From a checkpoint of a small image VAE: encoder moe top_k.
Rows from block 5 of the encoder of a small image VAE, named by matrix and row number. Rows with one number within an expert belong to one neuron, the router's apart. Each number is 128 + 24 x the weight over its row's rms, rounded and kept within 0 to 255. All counts start at 0.
After each expert's rows are labels from the 100 images, of 14976, where the router gives the expert most weight on average: "colour at peak" is the nearest of a few named colours to the mean colour under the peak. Only what is clearly more common there than usual is listed. The data: retinal OCT scans (Kermany 2017). In brackets: how many of the 100, against the usual share in percent.
# router: router (encoder.blocks.5.mlp.router.weight, 16x80), inputs 0-79
# up: expert up (encoder.blocks.5.mlp.up, 16x160x80), inputs 0-79
# down: expert down (encoder.blocks.5.mlp.down, 16x80x160, transposed), outputs 0-79

# expert 9
router.9 [115 133 156  87 117 138 158 154 116 143 115 137 158  95  95 167 104 105 141  72 118 154 139 117 171 151  97  98 154 124 158 162 128 120 148 137 146 165 151 144 133 144  97 167 138 110 118 154 135 112 171 134 124 137 145 111 117 133  94 133 150 147 160 135  92 104 109 122 152  76 106 133 112 155  89 144 109 169 137 119]
up.0 [ 93 128 128 128 128 128 128 182 128 128  89 128 128 107 128 128 128 128 128 128 128 128 128 128 128  77 128 128 128 128 128  69 128 128 128 128  81 128  98 128 128 128 128 128 180 128  98 128 128 128 176 203 128 213 128 128 128 128 128 128 167 128 128 123 128  92 128 168 195 128 128 128 142  74 128 128 128 128 128 128]
down.0 [ 47 167 128 128 128  55 128 172 128 128 128 128 128 128  74 103 128  95 128 128  94 128 128 128 128 128 128 128 128 128  73 128 128 128 128 128 128 192 128 128 128 128 128  80 128 128 128 170 128 128 128 128 128 178 128 128 128 128 128 176 128 128 128 128 128 128 128 128 128 128 128 160 128 128  54 128 128 128 177 128]
colour at peak: grey (97 vs 20.7)

# expert 0
router.0 [102 115 158 119  89 119 103 163  92 161 159 139 157  93 142 112 122  99 121 163 122 151 161 135 160 160 143 157 135 144  99 159 105 159 103 153 106  95 145  90 162 126  90 141 107 117 105 159 118 138 101 164 112 130 135  89 143 101 124 120 124  91 160 125 103 100 119 138 136  89 150 118 146 163 157 107 103 120 133 137]
up.0 [128 128  93 128 176 128 128 128  62 128 128 128 128 128  86 128  92 128 128 158 128  78 128  67 128 128 128  59 128 128 128 128 128 128 173 128 128 128 128 128 128 101 171 175 128 128 128 128 128 179 128 128 128 128 128 128 128 128 128 128 128 128 128 128 226 170  94 128 128 128 128 128 128 128 128 128 128 128 128 166]
down.0 [128 128 128 162 128 128 128 128 100 128 128 193 128  80 128 128 128  86 128 128 128 128  98 128 128 110 128 128 128 170 128  76 128 128 128  80 165 158 128 152 128 128 128  49 107 128 128 105 161 128 128 128 128 128 128 128 128  82 128 128  63 128 138 146 161 149 128 159 128 104 128  86 128 128 128 128  82 176 157 128]
colour at peak: grey (88 vs 20.7)

# expert 2
router.2 [123 151 124 109 105 153 125 170 129 141 150 115 118 155 145 159 130 116  91  89 103 117 114 123 109 130  98 136 149 107  79 159  99 165 125 116 119 131  85 106  85 143 150 143 105 135 172 103 134 128 115 140  90 116  84 122 158  94  98 144 115 133  84 102 102  97 147 134  99 127 114 156 104  96  99 129 113 109 143  83]
up.0 [128 128  56 179 100 128 128 128  54  83 128 128 128 128 128 128 128 128 128 128 128 128 128 128 128 128 128 128 106 128 128 128 128 128 104 128  30  80 128 128 128 128 191 128 171  64 128 128 128 128 128 128 128 128 175 157 128 128 128  64 128 128 128 128 128 128 128 128 128 128 128 128 128 128 128 128 128 128 128 128]
down.0 [103 162 128 212  89 104 154 128  99  93 128 128 157 128 213 193 152 128 128 105 128 156 128 128 128 166 128 128 128 128 154 128 128 128 128 128 128 128 111 128 128 128 128 128  95 128 128 128 128 106 151  84 161 166 128 128 128 128 128 153 128 128 128 128 128  70  83 128 128  86 128 128 128 128 128 128 128 153 153 128]
colour at peak: grey (43 vs 20.7)

# expert 3
router.3 [154 120 109 128 126 156  83 157 111  99 126 156 167  93 162 110 134 126  86 144 158 120 155 121  89 132 110 149 127 117 147  92  97 155 122  90  89  98  96 119  95 151  93 100  99 140 163  98 149 157 118 156 113 158 154 123 117 116 137 118  99  97 133 156 126 148 103 118 119 140 106 118 115 118  92 144 129 118 101  83]
up.0 [128 162 128 128 160 149 128 128 128 128 128 128 109 128 128 128  93 176 128 128 128 128 128 108 128 167 128 128 128  72 128 183 164 128 155 128 128  99 100 128 173 128 128 206  77 128 128  88 128 144 128 128 159 128  81 128 156 168 128 128 156 128 182 128 128 161 128 149  78 128 128 109 128 128 128 128 128  85 128 128]
down.0 [128 176 128 178 156  64 173 128 128 164 187  94 128 128 167 168 128 128 128 128 128 128  95  93 128 128 128 188 128 128 128 128  91 106 128 128 128 171  95 128 128 128  96 128 128 128 128 128 128 128 128  52 128 128 114  99 128 128 128 128 178 128 163 128 128  96 128 128 128  92 128 128 128 128 137 128 155 128 128 128]
colour at peak: grey (72 vs 20.7)

# expert 15
router.15 [144 106 122 129 118 147  97 151 138  90 102 149 151 144 149 146 148 132 107  96 101 124 120 150 131  85 143 141 149 157 165 127 142 165 104  98 111 128  89 136 140 136 140 131 145 163 139 131 139  76 143 146 165 160 111 104 111  87 132 130  83 115 139 108  97 121  64 138 164  97 125 131 106 154  90 147 114 141 111  90]
up.0 [158 128 105 128 128 117 154  94 128 160 173  84 171 116 114 128 101 132 177 128 128  98 128 108 165 128 108 128  96  89 107 128 128  96 165 165 128  95 161 162 128 128  84 128 107  94 128 128 128 156  98 128 128  97 128 165 128 164 151 128 142 128 128 128 123 128 128 106  97 128 160  90 155 128 151 149 162  81 128 103]
down.0 [128 128 128 128 128 128 128 128 128 128 185  32 116 173  72 128 128 128 141 128 128 128 128 165 128 128 128 100 128 128 128 128 128 128 128 211 128 128 128 128 128 128 128 128 128 128 128 128 128 128 128 128 235 128 128 128 128 128 179 128 128 128 128 128  79 128 128  83 128 150 128 128 128 128 128 128 128 128 128 128]
colour at peak: grey (100 vs 20.7)

# expert 6
router.6 [150 125 138 117 159  90 164 161  87  95 117  97 150 140 128 144 126 121 137 104 160 163 102 133 110 130 103 132 119 158 120 154 166 178 159  75 118 150 138 142  99 120 116 112 108 102  91 102 152 125 107 115 114 112 126  96 144 110 156 112 139 167 156  99  89  91 153 152 157 113 118 142 100 134 134  97 168 132 131 126]
up.0 [128 128 128  79 128 128  89 128 174  81 128 128 128  91 128 128 128 128 128  71 128 128 128 128 128 188 128 128  71  84  43 128 128  71 128 128 128 128 184 128 128 128 128 128 128 128 128 128  97 128 128 171 128 128 128 128 128 128 128 128 128 128 128 128 128 128  68  83  81 128 128 128 128 128 128 128 128 128 128 128]
down.0 [128  98 128 128 128 128 128 128 152 108  80 128  73 128  97 128 128 128 179 128  59 128 161 128 128 128 128 128 128 128 128 184 128 115 128 186 151 128 138  86 128 128 128 128  58 128 128 128 128  74 159 155 128 128 128 149 128 128 128 128 128 104 128 128 128 154  68 128  85 152 128 128 128 128 128 155 163 128 128 162]
colour at peak: grey (99 vs 20.7)

# expert 1
router.1 [107 148  98 144 138 126 121 144  80 170 142 106 117 118 117 124 100 100 138 135 131 114 119 119 123 189 121 138  82 112 114 127 127  78 155 179 149 137 135 104 124 127 123 131 100  84 120 132 143 133 115  81 122  83 129 131 127 172 128 116 162 116 129 145 110 138 154 136  51 138 147 130 139  99 169 127 149 108 150 143]
up.0 [128 172 128  90 128 128 128 128 128 185 128 128  85 128 128 128 128 182 128 128 149 128 128 128 128 176 128 128 105 128 128 128 199 128 128 128 175 128  91 128 128 128 166 186 128  90 128 128 128 128 128 128 101 128  74 159 128 170  72 128 128 128 128 128 128 156  97 128  84 128 179  99 128 128 128 128 128 128 128 128]
down.0 [128 128 128 128 128 128 128 171 128 128 128 128  73  74 128 165 169 128 119 128  77 128 128 128  89 175 128 128 174 128 128  90 128 128 128 128 168 128 128 128 128 128 128 128 128 128 128 128 128 128 128 128 128 128 128 128 128 128 128 128  77 128 128 166 128 128 153 128 128  95 128  82  24 128 128  80  77 128 128 128]
colour at peak: grey (98 vs 20.7)

# expert 7
router.7 [ 92 146 132 147 159 150 100 161 152  73 136 136 154 119 150 154 165 124 139 161 133 111 110 112 117  93 143 133 119 163 173 149  97 161 162  87 121 146  85 116 128 116 142 104 164 118 111 143 130 106 136 104 113 129 114  89 103 103 145 138 142 139 156 124 136  89  91 115 180  92 122 157 127 125 113 116 132 146 104  97]
up.30 [128 169 155 128 128  88 128 128 128 128 166 128 128 164 128 128 128 128 128 128 128 128  95  90 128 128 128 128  68 128 128 128 128 128  70  79 128 128 128 128 128  82 128 128 128 148 128 128 128 128 183 128 128 128 128 128 188 112  88 128 128 188 128 189 166 128 128 182 128 128 128 128 108 128 128 167 128 128 181 128]
down.30 [128 128  88 128 128 128 160 128 155 128 128 128 128  99 173 160 128 128 182 181 128 128 128 128 128 128 128  94 128 128 128  61 128 128 128 128 128 128 128 128 128 211 128 128 128 128 163 128 128 128 128 128  82 128  76 128 128 170 141 128 128 153 185 128 128 128 128 128 128 128 128 128 128 128 128  73  67 169 128 106]
colour at peak: grey (82 vs 20.7)

# expert 14
router.14 [ 95 128 106 129 115 136  86 172 134 145 165 147 137 160  99 133 117 168 144 140 118 157 106 146 106 100 101 160 163 126 151 125 162 158 129  91 146 123 154 166 104 105  89 169 114 137 149 118 121 129 141 150 106 145 160 113 113 127 134 161 144  91 132 142  97  99 122  90 114 129 104  97 168 126 123 151  92 112  91 102]
up.34 [128 128 128  79 169  83 128 128 128 170 128 128 128 128 128 176 128 128 128 128 128 128 128 128 128  51  54 128 182 128 128 128 128 188 128 128 128 128  84 128 128 128 128  87 187 128 128 128 128 128 177 128 128 128 128 128 199 128 128 128 128 128 128 128 128 128 128 128 128 128 128 128 128 128 128 128 128  70 128 128]
down.34 [128  72 128 128 128 128 128 128 128 128  93 128 128 150  66 128 128  82 128 128  98 128 128 128 128 128 128 128  68 128 128 128 128 128 128 128 128 128 128 128 128 128 193 128 128 214 128 128 128 162 128 128  94 128 192 128 128 128 128 128  84 128 128 128 128 128 167 128 128 128 128 186 128 128  95 128 128 186 164 128]
colour at peak: grey (98 vs 20.7)

# expert 11
router.11 [ 96 139 123 136  98 157 178 165  80 112 139  94 148  95 150 108 123 136 128  97 105 151 159 159 105 173  99  93 100  96 103 115 142 150 160 103 172 133 125 122 126 126 117 168 163 136 112 131 167 160 125 125 138 125 155 111  83 122 153 111 156 142 147 130 127  96 142 163 158 122 124 128 123 159 151 152 151 141 135 118]
up.0 [128 173 128 128 168 105 167 182  93 156 128 128 128 128 116 128  91 159 165 167 128 133  96 128 128 128  95 128 128 128 128 156 151  92 108 128 178 128 125 128 128 128 128 163 128  88 128  87 128 128 128 128 128 128  94 128 128 180  90 128 175 148 164 151 128 166 167 128 128 128 128 128  86 100 128  91 128 128 165 128]
down.0 [162  96  83 128 128 128 128 128 128 159 128 168 103 128 114 128 128  89 182  90 128 128 128 128 155 128 128  65 128 128 105 128 128 128 128 111  95 128 128  99 128 163 156 109 162 128 128 162 128 151 128 115  89  76 173 128 162 128 164 128 128  97 128 143 128 128  96 161 128  94  99 174 128 172 106 142 128 128 155 148]
colour at peak: white (100 vs 3.5)

# expert 5
router.5 [142 127 115 154 170 131 124 135 140 105 142 112 110 158 105  95 111 102  97 120 138 158 148 116  98 132 102 152 133 105 107 160 109 113 164 104 125 164 169 142  98 108  92 156 157 117 105 110 159 121  93 163  96 126  90 140  97 158 151 167 142  90 124 111 140 124 147 158 159 118  98 141  93 130 118 173 164 148 134 142]
up.34 [128  94 128 128 128 128 128 128 128  79 128 128 168 128  98 128 128 128 128  80 164  93 167 128 128  94 128 128 128 103 100 128 128 128 128 170 128  86 163 152 128 128  94 128 128 128 173 167 128 128 104 128 128  95 148 168 128 128 187 106 128 128 128 128 128 128 128  96 149 158 128  96 128 158  79 179 161 162 128  83]
down.34 [128 128 128 128 128 128 128 128 128 128 185 128 128 128 128 128 128 128 205 128 184 128 128 128 128 128 128 128  81 128 128 128 128 128 128 128 128 128 128 184 128  66 128 128 190 128 128 128 128 128  90 128 128 128 128 128 176 128 128 128 205 128 128 128 128  49 128 128 128 128  78 128 128 128 128 128 128 128  80 128]
colour at peak: grey (59 vs 20.7); white (41 vs 3.5)