python train.py --train_examples=49215 --encoder_norm_position="pre" --encoder_fused_qkv=false --encoder_inner_norm=false --encoder_experts_per_token=1 --encoder_patch_size=[2, 2] --encoder_depths=[6, 6] --loss="mse" --decoder_norm="groupnorm" --decoder_activation="silu" --eps=1e-08 --magnitude_pruning=0.7 --epochs=16.1 --lr_schedule="linear" --warmup_steps=240
Rows from block 4 of the encoder of a small image VAE, named by matrix and row number. Rows with one number belong to one neuron. Each number is 128 + 32 x the weight over its row's rms, rounded and kept within 0 to 255. All counts start at 0.
After each neuron's rows are labels from the 100 images, of 14976, where the neuron reaches its highest value: "strongest on" is what is common among them; "peak at" is the part of the image that holds the peak. Only what is clearly more common there than usual is listed. The data: retinal OCT scans (Kermany 2017).
# fc1: MLP up (encoder.blocks.4.mlp.fc1.weight, 320x80), inputs 0-79
# fc2: MLP down (encoder.blocks.4.mlp.fc2.weight, 80x320, transposed), outputs 0-79

fc1.260 [162 128  66 128  97 128 128  28  80 206 128 128 128  98  92 128 128 128 165 128 128 128 128  78 128 128 128 128 128 128 128 152 128  74 167 128 190 128 128 128 128 128 128  90 128 128 128 128 128 128 128  27  93  39 128 169  98 128 128 128  72 128 128 128 128 195 128 128  50 128 128  86 128 128 170 128 153 128 128  90]
fc2.260 [128  72 128 222 128 128 128 128 128  60 128 171 128 128  33  89 176 128 128 128 128 128  96 128 128 128 128 128 128 128 128 162 128 128  63 128 128 164 128 128 128 128 128 128  25 182 128 171 158 128 159 154 128  88 182 128  71 128 128 128 128 128 128 128 128 163 128 128 128 195 128 159 128 128  97 158 128 201 187 128]
strongest on: finding: diabetic macular edema
peak at: bottom left; middle left

fc1.128 [190 208 128 128 128 186 128 128  77 247 128 128 128 128 128 128  73 128 128 128 128 128 128  80 128 173 128 128 128 128  72 128 128 128 128 218 128  63 128 128 128 187 128 128 128 128 128 128 128 186  97  27 176 128 128 128 128 128 128 128 128 161 128 128 154 128 128 128  60 150 128 128 128 128 128 166 128 128 128 128]
fc2.128 [156  78 128 255  92 128 128 128 128  55 128 174 128 128  73  75 176 128 128 128 128 158  89 128 128 128 128 128 128 128 128 128 128 156  79 128 128 170 128 101 128 128 128  88  64 188 128 172 128 128 162 128 128  67 128 128  76 128 128 128  74 128  64 128 128 128 128 128 128 176 128 128  85 128 102 128 128 194 167 128]
strongest on: finding: diabetic macular edema
peak at: bottom left

fc1.229 [128 175 128 128  49 128 128 128 128 128 128 128 128 196  67 128 128 128 128 128 128 128 128 128 128 128 128  55  70  62 128 128 128 128 128 219 128  69 128  68 185 128 128  78 128 128 128 128 180 128 128 128  80  12 128 128 128 128 128 128  59 187 128 128 128 128 128 128 128 128 195 128 128 128 128 128 128 128 128 128]
fc2.229 [128  99 102 200 128 128 128 100 128 128 173 158 128 215 128 128 152  92 197 104 206 128 128 128 128 128 128  94  90 128 100  64  98 128 128 128  72 128 152 151  85 169 128  75 128 128 128 155 128 177 128 170  94  69 209 128 199 128 160 128 128 101 128 102 128 128 128 128 128 128 128 192  99 176 128 128 101 128 128 128]
strongest on: finding: choroidal neovascularization
peak at: middle left

fc1.280 [128 190 175 176 128 128 128 128  46 128 128  74 128  70 128 128 128 128  63  75 128  72 128 128  62 128 128 128 128 128 128 128  82  73 128 128 128 187  81 128 128 128 191 188 128 128 128 176 128 128 128 128 128 128 128 128 128 128 128 128 128 128 217 128 128 128 128 128 128  56 128 128 128 128 216  62 128 128 128 128]
fc2.280 [128 192 172  37 128 128 128 128 128 128 128  88 128  33 128 128 128 183  62 128 128 128 128 128 128 128  81 128 128 128 128 184 128 128 128 128 177 128 128 128 128  65 128 215 128 128 128 128 128  73 128  93 128 182  42 128  80 128 128  89 177 128 128 128 128 128 128 128 128 128 128  67 185  81 128 128 128 128 128 128]
strongest on: finding: diabetic macular edema
peak at: bottom left; top left

fc1.149 [128 128  62  79 128 180 128 128 128 216 128 128 128 128 128 128 128 128 240 128 198 128 128 128 128 128 128 128 128 128 128  75 128 128 128 128 128 128 128  59 128 128 128 128 128 128 128 187 128 128 128 128 128  62 128 128 179 128 128 128 185 128 128 167 198 128 128 128  21 204 128 128 128 128 128 128 128  81 128 128]
fc2.149 [171  69 105 128 128 128 128 128 128 169 128 128 128 204 173 163 128 128 189 105 182 128 128 155 128 128 176  87 128  97 128  89 128 128 152 128  36 105 154 128 128 162 128  85 179  86 128 128 128 185 128 187 128  67 201 128 194 167 158 147 128 128 128  93 128 128 128 147 128 128  96 190 106 170 128 128 128 108  92 128]
strongest on: finding: choroidal neovascularization
peak at: middle right; centre

fc1.276 [173 128 128  95  82 128 128  71 128 181 128 128 128 128 128 128 128 128 182 128 165 128 168 128 176 128 178 128 128 128 186 128 128  58 128 128 128 128 170 128 128 171 177 128 128 128 128 128 128 128 128 128 128  44 128 128 128 128 128 165  47 128 128  55 128 128 128 128  31 128 128 128 128  70 128  79 177 177 189 170]
fc2.276 [ 90  69 160 172 128 103 128 150 128  49 128 145 128  68  54 128 128 128  82 128  46 128  87 128 128 128 128 150 128 128 128 171 162 157  89 128 128 158  96 100 128 104 128 166  64 163 128 165 147  94 128 128 173  93 161 106  74 100 128 128 157 168 128 163 128 155 128 128 128 196 128 164 128  89 128 150 128 192 183 128]
strongest on: finding: diabetic macular edema
peak at: bottom left

fc1.83 [128 128 128 128 128 128 183 222 128 128 128  73 128  40 128  67 128 128 128 128 128 128 128 128 128 128 128 128 128 128  54 128 128 128 128 204 128 128 128 128 128 128 128  81 128 128 187 128 128 128 128 128 128  79 128 128 128 128 128 128  67  79 128  70 128 128  64 128 128 128 128 128 184 128  28 226 128 128 128 128]
fc2.83 [128 128 128 128 128 128 128 128 128 128 128 128 128 238 128 128 128  57 249 128 215 128 128 128 128 128 128 128 128 128 128  65 128 128 128 128 128 128 128 128 128 221 128  18 195 128 128 128 128 128 128 128 128 128 128 128 243 128 128 128 128 128 128 128 128 128 128 128 128 128 128 128 128 128 128 128 128 128 128 128]
strongest on: finding: diabetic macular edema
peak at: middle left; top left

fc1.19 [128 128 128 128 128 128  82 232 128 128 128 128 128 128 128 128 128 128  55  61  64 128 128 128 128 128 128 128 186 128 128 128 128  77 128 128 216 128  75 128 175  47 128 128 128 128 175 128 128 128 128 128 128 128 128 191 128  76 128 128 128 128 128  67 128 128 128 128  53 128 128  58 128 128 128 193 128 178 128 128]
fc2.19 [163 128  76 183 128 128 157 128  95 128 128 154 160 214 191 128 128  92 191 105 183 128 128 128 128 128 128 128 128 128 128  57 128 128 128  90 128 128 155 154 128 194 128  51 187 128 128 128 128 128 128 128  60 128 128 128 181 146 128 155  67  75 128  89 128  94  97 128 128  83 128 128  99 187 150 128  95  74 128 128]
strongest on: finding: diabetic macular edema
peak at: bottom left

fc1.6 [128 128 128 128 128 128 128 128 128 128 128 128 128  53 128 128 128 182 128 128 128  63 128 128 128  60 128 128 128 128 128 128 128 128 128 128 128 128 128 128 128  41 128 128  38 128 128 128 128 128 128 200 128 128 128 185 128 128  36 194 203 128  55 128  78 128 128 128 128 128 182 128 128 128 128  59 128 128 208 128]
fc2.6 [170  89  76 128 103 128 128 128 128 187 128 128 149 219 179 128 128  99 180  99 186 128 160 128 128 128 128  91 128  99  90  85 106 128 159 128  83  90 163 128 109 179 148  76 179 106 149 128 100 181 105 150 128  98 171 149 183 178 150 149 128 128 128  89 101 128 128 164 128  91 108 169 106 189 128 128 128  82  75 128]
strongest on: finding: choroidal neovascularization
peak at: top left; top right

fc1.84 [128 170  87 160 157 128 128 128 128 128 128  80 128 128  84 128 128 128 204 128 190 128  91 128 164 211 128 128 128  80 128 128 128  47 128 181 177 168 128 128 161 128 128 128 128 128 128 128  95 174  91 128 128 128 128 128  93 176  98 128 128 128  70  86 128 128 180 177  19 128 128 161 128 128 128  65 128 128 128 128]
fc2.84 [165  92 128 128 128 128 128 128 128 191 128 128 128 255 198 158 128 128 189 128 128 128 163 128 128 128 128  87 128  93 128 128 128 128 163 128  59  88 128 162 128 171 128  90 188 128 128 128 128 173  95 128 128 103 128 128 192 181 128 128 128 128 162  86 128  97 128 128 128  60 128 167 128 177 128 128 128  89  64 128]
strongest on: finding: diabetic macular edema
peak at: bottom left; top left

fc1.63 [128 128 177 128 128  48 128 128 128 128 128 128 128 128  63 128 128 128 128 128 128 128 128 128 194 128  65 192  30 128 128 128  78 128 173 128  75  73 204 128 187 128 128 128  55 128 128 198 128 128 128 128 128 128 128 128 128 128 128 128 128 128  60 128  77 128 128 128 128 128 128 128 128 128 227 128 128 128 128 128]
fc2.63 [128 193 128 128 128 128 128 128 128 128 128 128 128  41 182 128 128 196 128 128 128 128 128 128 128 128 128 128 128 128 128 189 128 128 185 128 128 128 128 128 128  16 128 210 128 128 128  68 128 128 128 128 175 128  22 128 128 128 128 128 253 128 128 128 128 128 128 128 128 128 128  65 128 128 128 128 128 128 128 128]
strongest on: finding: choroidal neovascularization
peak at: top right

fc1.55 [128 128 128 170 128 128 128 128 128 128 128  85 128 128  82  58  66 128 128 192 165 128  73 128  67 128 175 128 128 128 203 128 128  64 128 128 128 187 128 128 128 128 128 128 128 128  81 128 128 128 128 128 128  46 128 128 128 128  87 128 128 128 128 128 128 197 128 190  60 128 128 128 128 128 207 128 172 128 179 200]
fc2.55 [128 128 128  24 128 128 128 128 128 128 128 128 128 128 128 128 128 128  44 128 128 128 128  65 128 128  22 128 128 128 128 128 128 128 209 128 128  63 128 128 128 128 128 192 215  69 128 128 128 128 128 128 128 128  49 128 128 128 128 128 128 128 128 128 128 128 128 128 128 128 128  39 196 128 128 128 191 128 128 128]
strongest on: finding: diabetic macular edema
peak at: middle left; bottom left

fc1.39 [128 128 128 128 178 128 128 166 128 128 128  90 128 128 169  89  90 174 167 128 128 128 128 128 128 201 165  71  57 128 192 171 128  60  94 128 128 128 128 128 128 128 166 128 128  67  81 128 128 191 128 128 128  72  62 128 128 128 128 128 128 128 173 176 128 128 128 128  11 157 128 128 128 128 174  88 128 128 128 128]
fc2.39 [128 128 128 128 128 128 128 191 128 128 128 128 128  16 128 128 128 229  67 128  72 128 128  75 128 128 128 128 128 128 177 128 180 128 128 128 214 128 128 128 197 128 128 214 128 128 128 128 128 128 128 128 128 128  17 128 128 128  78 128 128 128 128 128 128 175 128 128 128 128 128  66 128 128 128 128 128 128 128 128]
strongest on: finding: diabetic macular edema
peak at: bottom left

fc1.29 [128 128 128 128 128 167  82  76 128 218 128 128 165 128  71  56 128 128 128 128 175 128 128  63 128 128 172  57 128 128 128 128 128  24 128 128 128  71 186  91 128 128 128 128  88  81 128 176 128 128  77  75 128 128 128 128 128 128 128 128  42 128 128 128 128 128 188 128 128 166 128 128 128 128 128 128 128 168 128 128]
fc2.29 [ 84  82 165 199 128 128 128 128 128  78 128 128 102 128  63 128 171 128 128 128  94 128  71 128 128 128 128 128 128 128 128 128 128 128  88 128 128 162 128 128  81  89 128 128  57 194 128 186 128 128 128 128 128  94 214 128  91  69 168 128 128 128  94 128 128 128 173 128 128 234 128 199 128 128 128 128 128 174 161  97]
strongest on: finding: choroidal neovascularization
peak at: middle left

fc1.46 [128 128 128 128  37 128 128 128 128 128 128 128  64 128  52 128 128 128 128  65 128 128 128 128 128  54 128 128 128  42 128 128 128 128  57 128 128 128 128 128 128 128  51 128 128 128 128 128 128 128 128 128 128 128  67 217 128 128 128 128 128 128 128 128 128 128 128  63 128 128 188 128 224 128 128 128 128 215 128 128]
fc2.46 [165 128 128  96 128 128 128 128 128 181 128  84 128 223 188 128 128 128 183 128 200 128 169 128 128 128 128  90 128 128  96  98 128 128 163 128  81  77 128 169 128 128 128  93 192  81 128  99  98 162 100 128 128 128  93 128 218 185 128 128 128  77 128  99  86 128 128 154 128  67 128 128 128 167 128 128 128  70  76 128]
strongest on: finding: choroidal neovascularization
peak at: top centre

fc1.127 [128 128 128 128  67 128 128 128 128 128 128 128 177 128  60 128 199 128 128  53  63 128 128 128 128 128 128 128 177 128 128 184 128 128 174  43 128 128 128 128 128 128 128 128 128 128 128 128 128  33 128 128 128 128 128 195 128 128 128  67 128 128 128 128 128 128 128  75 128 186 128 128 210 128 128 128 128 186  77  55]
fc2.127 [163  90  83 128 128 128 128 128 128 185 160 128 128 237 172 165 128 128 187 128 176 128 128 128 128 128 128  81 103  86 128 128 128 128 128 128  60  85 154 169 128 162 128  85 174  97 128 128 128 200  93 128 128 128 128 128 220 193 128 128 128  95 128 128  94 128 128 155 128  83 128 128 128 186 151 128 128  78  83 128]
strongest on: finding: choroidal neovascularization
peak at: centre